Weights of a small multi-label audio tagger: norm groupnorm, depths [2, 4, 4].
Rows from block 3 of a small multi-label audio tagger, named by matrix and row number. Rows with one number belong to one channel. Each number is 128 + 32 x the weight over its row's rms, rounded and kept within 0 to 255. All counts start at 0. Numbers have three digits each.
After each channel's rows are labels from the 100 clips, of 14976, where the channel reaches its highest value: "loudest" is the band of the loudest frequency at the time of the peak; "top examples" is what is common among them. Only what is clearly more common there than usual is listed. The data: read English sentences (LibriTTS-R). In brackets: how many of the 100.
# convs0: first width-7 conv (model.blocks.3.convs.0.weight, 288x288x7, each kernel summed), inputs 232-287
# convs1: second width-7 conv (model.blocks.3.convs.1.weight, 288x288x7, transposed, each kernel summed), outputs 232-287

convs0.99:118150118098133100151125086145095107115087103176087137114174156108124157103123141193074112150122074118101152099136139079182193087082115137160105161146154109125128162120
convs1.99:135116145128184097121133151106133178041120122068079113148128120121164123125135119140099157135110180127130147083122138110133144095040104125223096127148121151108092145151
loudest: 500 to 1000 Hz (38)
top examples: the word "said" (55); the word "he" (40)

convs0.193:089088116149123102131106113119129103113168076153153159126106181128138060099118137113104069108069175085143113109133086154127106109132142098120159168149103173176139200155
convs1.193:152118147097053154146145166113121172161083121105137155142143114130155099157095156114102109162113118175150137091154151154072118115191207123107157129120095125146159126149
loudest: 500 to 1000 Hz (35)
top examples: the word "you" (40)

convs0.176:099074125046155128114165156138113116107132138098096148103165178104148054161099151197150068167092119153087131197104104151166110113153096122116177132102116085149086106094
convs1.176:138133180181085074108135113128126138162155095134148201156129123098151096145120065129107116152110093104175122163130177139115107128167147123075080119134137087192110116200
loudest: 500 to 1000 Hz (33)
top examples: the word "never" (29); the word "not" (25)

convs0.156:134114089122077156102133120159134099088098097105153174198205150116139170125128103056113115043165138078170133096045138102132128159134119152114173113125110169128091130194
convs1.156:141091116133112188128087153102139127099103131141115035135111139120090136130123181107114104116101153107100086148160126167088100141092122099134107147089152126110177096087
loudest: 4000 to 8000 Hz (38)
top examples: the word "his" (36)

convs0.279:115171130099183113102096075173162110179076093090117148139139200136102136198173027037149136152122105169151103087137143131147138075078156135166123173176131147133087077137
convs1.279:142155152054204193177119132134110137181103144088167117131164081165144147165139156065061109120150139120114159155120173185144140133097131115156152067176115193152078191121
loudest: 500 to 1000 Hz (48)
top examples: the word "cried" (27)

convs0.89:123112131114172134146110085149075120101112140085137208145041111084132155142160121100037123133150138137154117105127059156089102073083163151161158148089094133160155124162
convs1.89:139140184115112105134123156123096101122146125095125107136066147134174178126140122154122143077088092065142095080094134177094111102129150130127154125136103125132095097159
loudest: 500 to 1000 Hz (31)
top examples: the word "for" (41); the word "from" (31)

convs0.81:140131155157128117070124144104147079121114120124128130134153120124138143157119149085133093138147134115180116128095128061131135097142159076164095172126137175119066053153
convs1.81:101086119147079088115123098159090107130117127066118144121130160100121130108131092053127152128148149124116103138121153082176126152129134079105118081052128109088132136126
loudest: 250 to 500 Hz (44)
top examples: the word "go" (31)

convs0.29:088092148143125161136141115143135154036171101111081164128123070151073160134125136075147135119151087099204102132128140165084139071130094097127168146142148108103128118119
convs1.29:100121076155154160165162134089137131142118133128147144093123095134095145165078103108097149108121154081127147101064099090106097102113104124089123112137122102037098102133
loudest: 250 to 500 Hz (32)
top examples: the word "they" (26)

convs0.21:079104138129121090109149115125160141110130151119170235173096118095189156111108135152106109101127129156098086080149114111127096119149121165140126107146113165131099105113
convs1.21:049119160146102145117156138100131110111125103114184153096183128164165126109121101153143127152097149114091146121154085184146144154135086126182151135133123169168095132136
loudest: 2000 to 4000 Hz (88)
top examples: the word "which" (37)

convs0.71:095085118131093156164087123141104085128057183120155106108069091139088107109104093098129170114081076077116196131136074168127068105107104123098150105112132133162135126148
convs1.71:178105077125121141131096147171195092146076149136126101102165150086191149121134109172119124063147129117105075151177084113167126142094135109016129134134148091168122153157
loudest: 250 to 500 Hz (39)
top examples: the word "but" (26); the word "put" (25)

convs0.55:138154139152090125144144110100187170148113002100086124091132099105126099123183134108155144131146111100098116149169143151097107106130102123120123124149143159119083110113
convs1.55:148140107202111111110147141103099138153054082064103148172133161117085133156082130093138158152090107113146109151119082136143167077109143161127104136151110157179202158104
loudest: 250 to 500 Hz (52)
top examples: the word "he" (48)

convs0.206:133117070077130112114104109089116114136101088191158111064157129143071086037090135151149070151094077074070114139113123122124124146049142142128100159107077113115128099105
convs1.206:200113128068141113171114136156102117193121122114111086078144106117072108068084117184102142113105145123145178154140080087106161141095097084157121170175133161062134123139
loudest: 250 to 500 Hz (33)
top examples: the word "you" (80)

convs0.118:097140112098161073163119114112107162139085145075077128133033078133133089125149144139136088136075121095158143086141109090068203111062131108108170077118131181165120099080
convs1.118:183106091183136109161110073129182174127130162112149145089085110037139155106142110152163130076152097139074093026095131203159133100089152156098126098085163114172182139119
loudest: 500 to 1000 Hz (29)
top examples: the word "more" (27)

convs0.36:048129120128131172108146096111126094139142225165156165099049084071187105144115093036094143120124133148147123114124070091197124145139154118130162149132141108089048144103
convs1.36:086168161129148137145149137112096059108112146134159153122109137126173127151114067065097143115148127151138131144129114105149114148130140110146116105163080101016080164136
loudest: 250 to 500 Hz (53)
top examples: the word "was" (35); the word "we" (25)