Rows from block 7 of a small multi-label audio tagger, named by matrix and row number. Rows with one number belong to one channel. Each number is 500 + 25 x the weight over its row's rms, rounded and kept within 0 to 999. All counts start at 0. Numbers have three digits each.
After each channel's rows are labels from the 100 clips, of 14976, where the channel reaches its highest value: "responds to" is what is common among them. Only what is clearly more common there than usual is listed. The data: read English sentences (LibriTTS-R).
# convs0: first width-7 conv (model.blocks.7.convs.0.weight, 432x432x7, each kernel summed), inputs 216-287
# convs1: second width-7 conv (model.blocks.7.convs.1.weight, 432x432x7, transposed, each kernel summed), outputs 216-287

convs0.185:492530536546477469490484496498504526477507512508500529490475492467449506487473489497523527482516521470492481497511537498489501486538482481509492490509484465512527441543507463482528509466511490523454514482497483521547
convs1.185:509512508495514484475495494506497504477496525485500477468544467510502523462505521525509509479473500511524506506503476527465478517541480521538473508485460535480546465488498479498483467528447502527540490549534518474487
responds to: the word "looked"; the word "at"; the word "look"

convs0.92:524476477475502493543504454497540489482478478467530476470469474447511511511488480507521523472503494506517549503484522494529522502497514457496516490490472492530515469524450522522515523477515516519494454498481500481498
convs1.92:465487516487502495482466545493484474495489510482484500495451510482495515492493472470500537471502479501474519514511506507511485523492520530488527505519529522497484500499522497524503531466527489507548487477481491508493
responds to: the word "down"; the word "now"

convs0.165:522522478487526498498510434540513485505487460495458497476494498455527524457492513531496518494514469507478548462511497462494481475493501555520459511495465476512532512455509519485485514491500471498545502486453490489515
convs1.165:484501489508532483492520431521490510547479523474509519444533472499501493520531492535483473488489472480483482462525496527455490452475486495483506512557441532491563471486500495516550501487500495503499461540505508496518
responds to: the word "but"; the word "not"

convs0.315:520501533489503530495555503488511459486506499483528507482506436511485526495506492484471463491484543494516504520511503506498496481540491515512467488449495498490438490502484497455484438463536528470534502505480513473488
convs1.315:504480482498476527463493463541501503499497501471495525479491488473467493471517492473458482492503512503543511495511497475479522486513490464498487501509499532500489489492494488528481534486496501497486526546506475524473
responds to: the word "with"; the word "me"

convs0.306:498502493500483507453501483485494538509526503530457507524501494488501485490473503469469495490500522502528495484525503488550472483509480472500478490487474491517455508474525499566534488482472458536495467510529526473559
convs1.306:503491492463508473507487494528466490492518468490503481486467499518510538486471482495460510479513520510479484564477532498523539517501526531547503462472493484505534504507516465433465493505534504463497496496501476503485
responds to: the word "would"; the word "be"

convs0.105:567467533466472532521497501466514513503519528533509453497485467470447493527508508481485497485534465464463520492472503510486497517517477501459496484503504512477546490547490457512506533501547535473482490488496552535528
convs1.105:502564478574483512485521489545475527531512496480502509489491476533474511535503506506443500469511503479452464478517479495522548457515530492461471487500510473523493481471534452496506501503522490487507493534518526570523
responds to: the word "up"

convs0.299:512476481556514503516494498499527495518499505482525501464512512530489491510517455532493500504515523558505471473501492496518519531501511492465484504485475540484461510455494503505516510492476516490475489487536452479507
convs1.299:451488491499541500472475478512541503500480516493480488509509509500500512478468497487469571503484451508490500481491522483480502476529527523456475486502496486512458498440489514458511507434541513509494474484492508488474
responds to: the word "said"; the word "at"

convs0.69:478471513488518534541468510481514509471488510432505465463495500485519482501502500510499478517488494496459524458476479501538483505496506568492515515457485509487511517516494515483510494505493527495482509466524518503509
convs1.69:498466498528521540533484481502476539528476545474566482510508505500452515511507510462501507475485507483497491530511515537482531490495481518514462493515470515486502568490476519539466500533460510499497493506539497484490
responds to: the word "were"

convs0.344:504531510500494467478478494463499496471459530533471468478427495468499528493500506492486535496481494450499465464507549489490505466511534489520448474468451475504468519468510507517510456478476500484474504494479478511498
convs1.344:478529546471503489492542486480503489511472501482450492540496505515476474481465491519535487475529495499448487473496485506493473522489463537478498511479505514523498514487483482571527415487451490459471507471472498528498
responds to: the word "replied"; the word "upon"

convs0.423:497527506493484495497509522525514538551469497512467511497440507487530537502511494488526476500532503506507493515477480479481562494518563514471527466513510472506496518467504459466503485504456480486504512483449495554494
convs1.423:516515473490517510479492480494487489524487478497460461524527479502489496496510520521512544459567439506479490521495517462503528474493525538485551485422534508461480515456499509510496534496520503524486445500491498516509
responds to: the word "your"

convs0.157:513479555536509472521507515521492515537492523517462526498443521517530513519510524507471512484505520525524475484503511523516470479506474449510534490508474517521459512541509503472486495498543527513528534514513491487494
convs1.157:459444494499482524501484529508509513509537501506485466461512503511468483472470495524522490493504541496493488510526539475453499526480507464494527507487476503441528504482488484461568495510439490483503490504502480494499
responds to: the word "should"

convs0.290:470514516518510533488534477550508494505495499510529529489519573483468499514490532482510515471525477518524464505483473461481515475489504495524526521542529501502527520546476504502511475501513474511525482484519498478477
convs1.290:477459488460458501507516513504488487472507502451524482513459500489487498510540488521510538532442501479491475486496462457518523524540477503509515499511507439552492469511476484496539496488557480540493506504515561421495
responds to: the word "that"; the word "such"

convs0.331:496497496486525459501490558460509504506490477519594510469514483493487543503504526483515512526483495495500562484466480515499495502501486512525451507495552498542482497482484494451472504490497478499486463536511423472538
convs1.331:497471497521488473499527505494482472498459476501538499511506543487466477538487522518534499503514482505472514488498503544527527462530483453482465507495554509502538482481472555521460497505524494577516507470482509505468
responds to: the word "much"

convs0.371:476537485493489466508538463518512451465501455518517498502461492456471476500502478498473492509486494498466485464447443490498486517468523537469477502503492492463538474507506508497467503505469489489487493523496513503510
convs1.371:505467527497470544480502496487491479474500464472477487502493462496500492489528489524507485473513518509521519508510502468495486451520530521487492542506533460495509455528479516493469482523523496519495500508487497466485
responds to: the word "must"; the word "be"

convs0.255:484530519499483499480472469491526482483512481501480542493498495483493491505477481490495491526471514505494472459500482513508472505491469514519514487487498522527480481454522540470498494514490509493461515524539471492525
convs1.255:517506460500447483517504414454489483523516467510475502531495497495488514490478469512512508454527530484506477501519506497479439454512480481528502491481507499496479507490510485494511516499512460463509474501554480511515
responds to: the word "was"

convs0.21:509467507470472493515451478459496481503524479470498460495546485473508495509519491525561531495518486512505531504515506492518494500463489504512477482479484475458519464479537477527495505506493456471512522542504474497523
convs1.21:456553495429478459508482486539537523495494523523492487505500501511480524537483485505499510478522518545510516507487522491539513456482502522494461506497522470491517460483498564493514485507522497524498473449449501492521
responds to: the word "it"

convs0.215:515531463427487498496467465519486507486528480492480485473533459538504503516485469466502459481513498505495499535495431531513491496472490478512506547523513471493465458471530470482452468569488499537452501531520494506495
convs1.215:502515492535489501540534477499571492491517506494521538524498500491512474522467507506495420453502508483484496507467465493478559489517485521500490534502538474491498526477499455493465492481511548494512486514529518471487
responds to: the word "make"; the word "many"

convs0.177:526508492519424481507498477477524463506506463460532492515489482533539505481503548434530517468534494497541540479486502442510510505501528479510493521487511494413488517512517495507473492493533488515543503479477490522494
convs1.177:480498493478478519534488494483528458457530511452490486537499454507539487473505504453492478482543474471530512518484523495480566481483449503505487516495497502501508514516519475517496543463462525511504532525492510516483
responds to: the word "thought"; the word "looked"

convs0.355:512478530504504510534484527517512525484524492485499500517472469495494512495542525537530525555499511508496503483503509519548470517523484514484491483498472503535502484539542520442523468495463464471513482469530502502535
convs1.355:507489476504476484507531493483471493474515511485476438525506551512449511482504499526451523490478546510447527485504471500528515518489547511462468460508467498521494523454481449506505475476507512517574527448504543493552
responds to: the word "you"

convs0.3:504511522483518504537491528509497515483483525516496510490479462544515528522519515547512539525544448540537508493507480506493499472466510489511499502499445488478479528499481515493478480529491523516458505460454486480541
convs1.3:475481493476504533499523489503502511464494460481503507478504479506478518489521487551508528477525526528503510458530481484496535500480501513518493516538500533507487489491485487517507451525537504499478504475489484503532
responds to: the word "better"; the word "back"

convs0.276:511488509478505515468512525526529481478503492497501516521482493545510519512462507509459487484471505514526481488530507499477494479506515509484511509489547499490469505506518440467482464472474510528490495509500504431493
convs1.276:497523478490500520501502503507504520476556480529495482538507565510521510515464526469478540488517510538529478483503533496478528512505485475488477508514490485473498496500458483529549471509475518469495476489509492528503
responds to: the word "be"

convs0.412:532478504492479471463480538521528498492472479521494514477462447504505512455497511506502512494521445465508422466516509507501479494474521514503481520485549504492496413484490487513522533484548488539513495458504518448487
convs1.412:446492442510499511473497507520489475485479515482503500472518517484512484496468457510530507513527438487494502445485582484542498478460523497535531490511516474547537433520492512510542527503492523553537513492527471490524
responds to: the word "there"; the word "they"

convs0.197:513520479520551481493485500551490503542497512483471493427521492513476517518544497471499522483474505500501482547426489495508533475487484502508480458499502522458526513523531487475441487500517506497496542507449458473503
convs1.197:469498500494506483496531496467507503470499492465470521458497493499467469491484477517483493492507494523478541470473501487534470470492488493544539490473514496473488443501503489476476494527443513506540561501487520512514
responds to: the word "and"

convs0.347:503507485491465513506490497493533495535509501456501528519481461504474485505502458541431549521515509521504498457491552478482461524528455515495500466461517510432455500489505479493519524495536484506531506483495494521530
convs1.347:498497477438472504549466503494514503498458468502527505509514515502442491535472448487492533493488462433462460499510502491484535574482472518507462481470483502532465469528532494529525538448490478529531521529433460506499
responds to: the word "don't"; the word "i"

convs0.224:552564495508504459498462502477455515481504481505452452481487477514507511477453505452494535494489478491479475522504508529500496499485502507514455499465473513479517516517493506514545493543504520540471549532488472488479
convs1.224:576527492499513496463502515509482509510475549477502506455510461523510477480486490474505491568489467487495487500499508495469501499527530451519457527512520505506515514510480485514473556502523531491508518512493522548506
responds to: the word "very"

convs0.135:529627518562481520458526514484484552458526483537532496489487502521482499492464551517503534491508481499498500506486479466487482514477481467507502462520507491527466486503482513498443510489523482509496474449499481506474
convs1.135:487530511556445489483455502513506533514517512507518520462487500524457507470528553477482528552498496532491490492494485468490466493503524485501545524490543506494464490446512483499467519507513488512491490491495507511497
responds to: the word "very"

convs0.367:502522491465457452482486527510479493546476470514524472487520548524469561519477533479510494485528499516524501509455495490499451498498472502509520417502480523505494443474493469461472540506507499531472497493511491490486
convs1.367:475533501471474497486514504519495488487465520515496458536496484520496491489472538489521452494467471512468479523491542507488478518532455476496477458497512489488576449520479466479482532507476503552467479498494476521509
responds to: the word "my"

convs0.285:519507498450498480484501512546506529523530526500517481504503504432497512487541480488491517518536526516476497476507493479512511518494538526476481519468487503465519468518518473489491485490487502546457506513472527505488
convs1.285:488516514494468487485516488446496488483478504545497514531531499449529410508510459490514493506553522472487486473481519531459508472453504509524484498545513527488549500513461463471481477487444492498491481469502552490487
responds to: the word "just"

convs0.421:497467467475508482482507487513530489516548465519519484472507529529494547570505549505502528519568448469506473566484482477511460496510523514466509479472500494499471467521482503487513500494498485519495522507516495523495
convs1.421:515487476469496499438537477490534560542518479489517504489519487487517497629515521467465480476504505478503494507514498516500465499506441496533507515516512522485544487502513531452483542488519489502457494524499480514479
responds to: the word "her"

convs0.91:502506523525500506464478509521508484544532532536511541488457540525500523531513475495489534447503479513520489519514512489500517512479509461500469510492470473471511477456533496531491479464534507519464517484478548509509
convs1.91:467477468463488530497512484454501489501488510498498473429509477503502520517483458479525477465537496473447491471517488467477496516480495499514513505472502480509477488486493485487514491480511490493495472491485508528487
responds to: the word "what"

convs0.138:499507534538476466534537505471458531526513523526455482473487545496438480515554471517502532510445524503506492504528516509476501479491450503520469497496513518517488499515449522516497508461502491451483471483489462553503
convs1.138:515476496486507487483530465483479516513479489487534514478502560529477503487553446489521501482474473483515491514535489532487491440498497484500453520522534513537491470470484485532520470491483517511495443546522509528508
responds to: the word "you"; the word "how"; the word "have"

convs0.15:522518555499517504519510510487500510510506512470456553504470500496500513503494441506505537533489482483474493482532472487498528505490531468490482502494504503507482489493498470507517475459446477502526485509484540496489
convs1.15:550492492475518489537473528502511488472513477491516583521497487490506508484502495512487486561519499523506542512517482472478485507495478494522531502496473476519500470494508538433523509504478498477524466529451471492488
responds to: the word "of"

convs0.111:536521488487502473551478512513522503509544508482483472490448532475477499464511494517502504490495502506464522490485490521503490499462510509471458536510493477547488501529470517496484472540509496481532474500477471493505
convs1.111:517556524506501516507448523473484564521511472494490504520463492465534501483441506492505503563480510501502490465493522507500498487523477528512462490483532491505504535523494474476486509498478511518496462502437518478512
responds to: the word "little"

convs0.260:475510511472485515541499464489486502494488491484442501464536465510511515489457459486460559494534470510460601488476498549503484519502486455510523531518474486487501489504525523510472528442507493545519493497490465484458
convs1.260:499486520470507489498489462475470458492533496487452505516524483484492550500491477492519498500474456553527555479513490476435496528477497479489459503494510504513494519520505462487541481510499487487492505557474468519494
responds to: the word "back"

convs0.327:498516494510531496503491489475517530507520537527563480497507492470517517511489494521474496509553482530503528486521491453490454530512504500471470498510458503464483480469500474493531494475530493517499523488470491471522
convs1.327:510540486493480561504471472480472485534502496481493494495482541476494487490519449487494566492503439546534490486477539445502518541513482501520478488438499509501538537501498521546489499471484530498484453507508497501476
responds to: the word "like"

convs0.354:479483536496499557509509525492472484502476489501520471476489492496500534512468476495506515478525515509494499471514484492464526499461514463512471531526475478486484497533529510462509510481502474533505546488465495491464
convs1.354:483506472486477506500493478488497462480498539515530499525493517562519475524535500505555504497502497509526517525456498515493516506459502454470502509519538479462449524489501502503484507523452510486517493490448523434512
responds to: the word "at"; the word "looked"; the word "look"

convs0.28:489516505542489483534499485445503522510484454511529478508533493539506526530468519504518480516502462516478519504490447513508516456517496490507480520484518510504502471519527501531507514491548496511492474487528503501477
convs1.28:446475506509490504502495478460468488485483536489515505475476463541493481492486520480506565498477491490514496491503495503504463482485503523493475520509521480498526479495499495507458499505542505543499537590525497485518
responds to: the word "very"

convs0.336:494501545464447475564498498482530505511485478520554474470517436527481475517527541512535458509480543491521495505475483481455543544495503495492512500511514504452491508460491504490485475511536508518516502509489445496500
convs1.336:484496436484467493527437482495506525463520492487486504502522483518502490490528502507506467549492482467486543529516473453451509484481483545522465503522454465500530546439516506501487530506510528498510458502428497486486
responds to: the word "it"

convs0.133:498530470509460459494506492501487470548490510492500514522487481508516520516534491495471532470521479543462495499471489492537525497490509499517507487531470511485509525472509545487499511514486502493542527476526521526521
convs1.133:512479493480547480479513480483512512512451453490468477500498481524448479496523493525497514504463501527474480483499483476488490507523491550521585498484482443488547509500529509468449548480454534505549481522501478524462
responds to: the word "his"

convs0.230:500532479498475483487481474476525498473474499461510511493538444472526477516489527501499534512513458500510454490510499469521476485496517485523503502489519474494500489463488519508482492491505427480508487512452471470534
convs1.230:486514487537524547487465476515509470501480484474490477425535485494546506485488486484512480471534453501510494465472509507521475492500476453481496524483499461487471503489471543519510487506547528502517491557501519452499
responds to: the word "before"; the word "than"; the word "more"

convs0.373:496493529506541477515510449443529475457499499482535433500532480525485437490474466533482499525525521493469509504509504542539495510482478510495528464487544519501458516484534484485521504493517488534510529488517487498500
convs1.373:498511519513543475492447479532468486475477526497479497463519529530448504479508539529467500483486450494508493523490542528548514496484529495529501507466440490525498506513517479493539521518447523556451459505502498468499
responds to: the word "done"; the word "be"

convs0.253:480493475486513468426504517503518503515486519507533516495491499479502472514556515513571540527470493498504517526533495497514504475498541495524461551520469495518502500438499550473503478492491478497527499503478504481517
convs1.253:515520518532507495457527464463494514514440511545525501471464531518476497452511524539534516545534468532480492477485501488503477484495528487524492478508512474533519528538483514540515489521517522482546519478448506549502
responds to: the word "was"; the word "it"

convs0.368:537507479444486494463504506481544491503466496492479507465506477495476515466505495501493521472490490506450507529523511486501429508524499480517493494469500521482513475519510524537484507547563457478496464474533491509539
convs1.368:493462506509455498540503493477492469444503531504525519486535454514503544496495526485499506508526481531537509501494525556542497527510540515475502456509477425502510493507450508530487506518526477540543461477514492518514
responds to: the word "she"

convs0.254:514524500528480474481491478449561489536496514489495481495496483488531514501494506459478511515520513498486465489510484513528517508525482475473504511515461509521495466496469508499513504541505435480471487498493528489497
convs1.254:520460514507518507474526474520501470538540568531506464483544502498486495537481512498492490530519457535525498480507519444479524498490492541502500469466519536493566464491476515519525500503468422529488502501518493502494
responds to: the word "they"; the word "were"

convs0.80:461458497503503487482486509478517506498517484470509507524514515471473481470493480503508526492520502517474457489474472540526496523545509495501467493508445471490512494510504542483508489509515517521462474530475526549494
convs1.80:481498449501524483474484519505517490497534493499490496555482530498474483514511498536485462496508478508518483471498485497466492538487509498489445506520465446553464496461501491504534468443505497501486450490538494498479
responds to: the word "have"; the word "been"

convs0.366:483450489500534476517492502544491490483501530456485463508545522491482440495514480474458471480538491520467502508505491525496501510549477496505502526500562517506440515481503505507512496477507528494456509499492521501532
convs1.366:502466501484496505494498481511467529485515502520498520498517524504465542538469525528514509509493478509486500510524544502510470515500495485434503491532505506507503485474556518487524498479505525495463468535503514534511
responds to: the word "took"

convs0.81:499496435437521498505497478488503475509486503481496490488488501506495529486487536482503482526536467489449518458506499471467534529505487514476469464502522499463478478525519504526504522481560488502532462456517491500550
convs1.81:512517543515581506493494514515511493502432517476485509493498471511483496469476479489503458501515511503495488562480485448518520493502490477480505483488497537498498486489498524494511554492513496503471523498502501459503
responds to: the word "he"; the word "said"; the word "his"

convs0.186:495494512521507486545466511450514493461491518510501513512505502478491501455465506452534463517493511541506514467525513505493489492498526511482499449480527533462524447499488485463511468467503507483554471477481445501478
convs1.186:527525519533515508501480507523497525480466465497521514502488500513513485459460549521500453492475491524519491504518498550472506480486508484539493499481498520518484489445493518542536490556491505468485500485507443504532
responds to: voice: male

convs0.361:511505498479506480497507486498473458500506531507434458490495466500517553511534539500501493484471560546451479558497520513495509482513468500495475486467490542511516482516516493512475540472513495528458501483504479515494
convs1.361:497490489534575482511544457498499494501530480504498523445472537498509486528529491516516544515499465469472507489479493549487511516458519495510476511535513486476460454498484485495440503484485527485512513506480447528532
responds to: the word "his"

convs0.96:503527536493474517513490489526494520516482549534498529492504446517530485517476510551489489468540487510514503545498519535472496506508494541441511491545546464507472423468523470486471489500500536487524481513496520518533
convs1.96:510483483533460513464469528491495519485479513462491493496482509501469502485500483512510500520487482500479469507501495552528491502514490499481512497486499470534495449475496490487531507500487505513485468487470542448522
responds to: the word "all"

convs0.308:526484529493469512511460425503470532498543478498459480518497542505478498515528483500455483499487494498494513510521534505506472536510494495453518475490477501521526479493501497478490492494519506500526467526530477494480
convs1.308:520500487451488481508513510530481500487521495540443519458484513515482503502462463486530499518510497492486478521521462505503524522506507508534492509487502507501478525477536511513529478439517477510537465550517480492493
responds to: the word "you"

convs0.394:528552504513511510503505488509539493474467516512470546493518504499502514521514480500534495463494505433481497528482486509485462528470497515478497510463509479497548503481486472478523471464464472503504503505498498505514
convs1.394:506495553492482490545495520522524480488490530477509531490488502522520523510477493473514486500514512466480464511499504458526497520495483492503495474512497488488499507494544454489498478486543467508501469462506467500504
responds to: the word "the"

convs0.411:496469459470484461521484492502513498515499482469479481493486537502460489472495520494482506463482536489519525537508500507457510496541489473537514542467467497530503495500492473456489540460502532477468498445479474462493
convs1.411:500467442513463446494448493523473503490524524482481528484512487484524511542507497494475487493498507495491515495477468486493473482505487485514556503481480499544501467546483494476490481445483493444523497482471476450489
responds to: the word "asked"

convs0.218:535511477522513505522491566529541461517493510496501505473522531493533495519508495501535508533523479506516519548482481487477449492453494422447515469501512504509518520454507445488541484504490492504516543466527518521524
convs1.218:501488480484499517502504508498500476505536491500491504500488515489531492517468473514544516480505412499502460482460490510510482456527516541527490481487509536498489525512491545525556514517489503489495486497497489498499
responds to: the word "his"; the word "head"

convs0.43:476496525548480505497448479502457499481510518496475472494500504491535542515494571506504463500505470501517441503452457491510488496484452466507494494500495489510490484520493461497473494536475481533501502482518526498531
convs1.43:469486489561494507494430548537485505468493469540465473506527485542494502442482512478492494516489469480515485504490519528483495493503476483492514495542476509454509468487515560456506498501440479501550502502490484474516
responds to: the word "another"

convs0.211:476469501511499478501476503496492516501533482517492499506485467491539473513486437538527503516564490458447509505498466498536469514461507456473505474481491501551518509509497498489520463500515511470463489466509519535483
convs1.211:493496464489500475462491533470511519502474471497470520497493511506458500482452523464467506533525531494489488495498496525530515500498511526501454497543476511434436548512496486525481530502507505527476501494517500486531
responds to: the word "only"

convs0.52:546493536514482498489519528492478485505458499554506509501483508485507471511497451465523529551515483506492479529504500496426487459498509495511518573500481477501507546470491518492450502522491502494520538474484494471483
convs1.52:525487571505552486522506480476506498503476473473516475489447464517487501456522492485523510500510481483526486507521500497491542468491518507537469541426476469535476476498515547516464517493485525480504526492486505507503
responds to: the word "i"

convs0.268:517484507478472529486491495506485506528499547484468513493517552525510458529508505494463527475496502521510490455504472531475513466484528502483468516499517509456500507535552492491487476495523537470550493505496480530459
convs1.268:492479488477503476506489483486479493457495487491516463506457546480478469529498515483494486484487490491484527501518472534506528466478516537519455496464604476473481501504469486524489489517507468509545482551468513505452
responds to: the word "shall"; the word "i"; the word "will"

convs0.123:487573477526489477481512482488486523482488468534528489494483456488467526512461490530450497508516478475518503548505508488477525486514505486514520493484496500523476488532504528495505526485502506480515445482509434500487
convs1.123:499546486532508487438481514472518513514506447515501515425535511488483473499508529530462485501508478483483477512489533458511513505498515506559484522485502481521520502511486478487483496462480530519495502561465486533498
responds to: the word "good"; the word "about"

convs0.325:490489469488489457504513493458483521494509479501488472465515508494481560498508514501504551517570462499501519523514485480510478494513508457515511477513491510505486512523501474471451477514556515488508523469473552454519
convs1.325:533485485501477510520509490536479500490481502482498477505466472496484504528530505483484511492490483467499484533478455505514481515502487493493478536469523534507524485508491536508460488501491464444488523455466516491492
responds to: the word "me"; the word "you"; the word "let"

convs0.249:490519478503512513458492501520517484502481507525490496498478502496526488552526497505540504496519476473453506502499486486487513518515519518491474452508496460462524538495484491449533565489480518482467508459513462482501
convs1.249:487510488506515477488518478488523538482535509532493500530481540482552520533543495528515554468479488507468551489501498522481500518539478496507500487544497477509491471507515468461505471508471506504508479474499487515517
responds to: the word "is"

convs0.48:488497465551503492469492522477486503484514492515514518488507522503511505496491519519503480496505457488497488481497464439514542500477471493503474531508499515508480514503502557494521509498428514576466518464521498510648
convs1.48:502484488504530497514494513464496486519504485497505484510528506506552477484510478519491514519554514524513505479505493493490459488530490506500520517473506534512508514506426495508470432485467513531449460554514496460644
responds to: the word "think"; the word "something"

convs0.93:525438504506508488508488514519504467495488500465497449490469472490448513505545472500462486462523498447507504515513489513530485518473469452545485513535503474523501532539530521493477490454531501495489539492488489469491
convs1.93:498487493508531511469474537556496506497466473496528525469494462432451507431511501481533446485505509495540484496496486556428518481498479486496492495542522558493509501483495490518454482502450520505494467486438493510477
responds to: the word "cried"

convs0.351:526471493519494473480512497550502498506485472477531497450522531519534533477498517505500466494469479522508513466478524498515485508515494531534509482504513477521443526508578519506513475483469468479486537555487537504518
convs1.351:510481502521481469510502484479476535494496494479466513498486498484526489487469526543510487524526478510468473508494485501500457524525499472481536518497531525512492529553478463481480481498513522465506454495507458502515
responds to: the word "young"

convs0.19:509476517467482492497525483458515489510498488504516479510514516488492518505551460524518486521540497539504498486502499523540497483514506507487530464498517477510454500512488470500523485511473496480469558478473459518560
convs1.19:458506494496530501513469525491493479487501518525514521480499483484511513496523509449480510482526439510509455471485526488543478522535465504497463489522524550471480532459498486472481496448514498482463550486483515489539
responds to: the word "say"

convs0.228:518497458536512448474479528498556516498521514515512473508518464528508517513491447507523504449508480477487567517515470526506467486528482487518479487505502485505479469487459545474505460495511502516505497485493493565523
convs1.228:494457473450550462479447503517503504502514502611532485504510528540491487559480497522515498468470503467547516472515469529530523479462504507464507467507481474460498536522478541487480475527511483512527497501507479507496
responds to: the word "not"

convs0.298:446477522505504523507534485544532535578541533540512495521515487513498479488480494510532499471507527493469495563479523494504464497473495547479504516457447547483491536497493491467513504497501517460497501509510446479525
convs1.298:497494470471513478500468530481510487531483503472506498488489492519522531508484460488541493518564504530536497573529486483492514502514506491505506458484495465552483455479507553518497488509474491474510518498561469492478
responds to: the word "about"

convs0.391:569479472498494514499522543500528568484511491474514512490528513529451536510489546487528552512507536533475460494476504478515477480514500465506509496501460470488491471540500464501535506496466529469486499472474510513529
convs1.391:478499478526489510512507522459496526500490513488502469506487507514501503506520517517531496477521523505516536485465545476486519493493534506502443495558454471527548484496503468507503524470492468516495496497500476522490
responds to: the word "eyes"; the word "hand"; the word "her"

convs0.273:466470532519465529494461543481524492521529492527491522499495561531492460492510544509492465502513512539510492489492493461488478518495482468457495475472482507486518510521511539525495520478532527571515485475487511500461
convs1.273:475479490509543455497533545546504500504500506498474521489516527496481462530452470466507493517469522497502487461511519478491488497473479516517505499522492541474490517501519482515472509510491485518470496476494505486498
responds to: the word "had"; the word "been"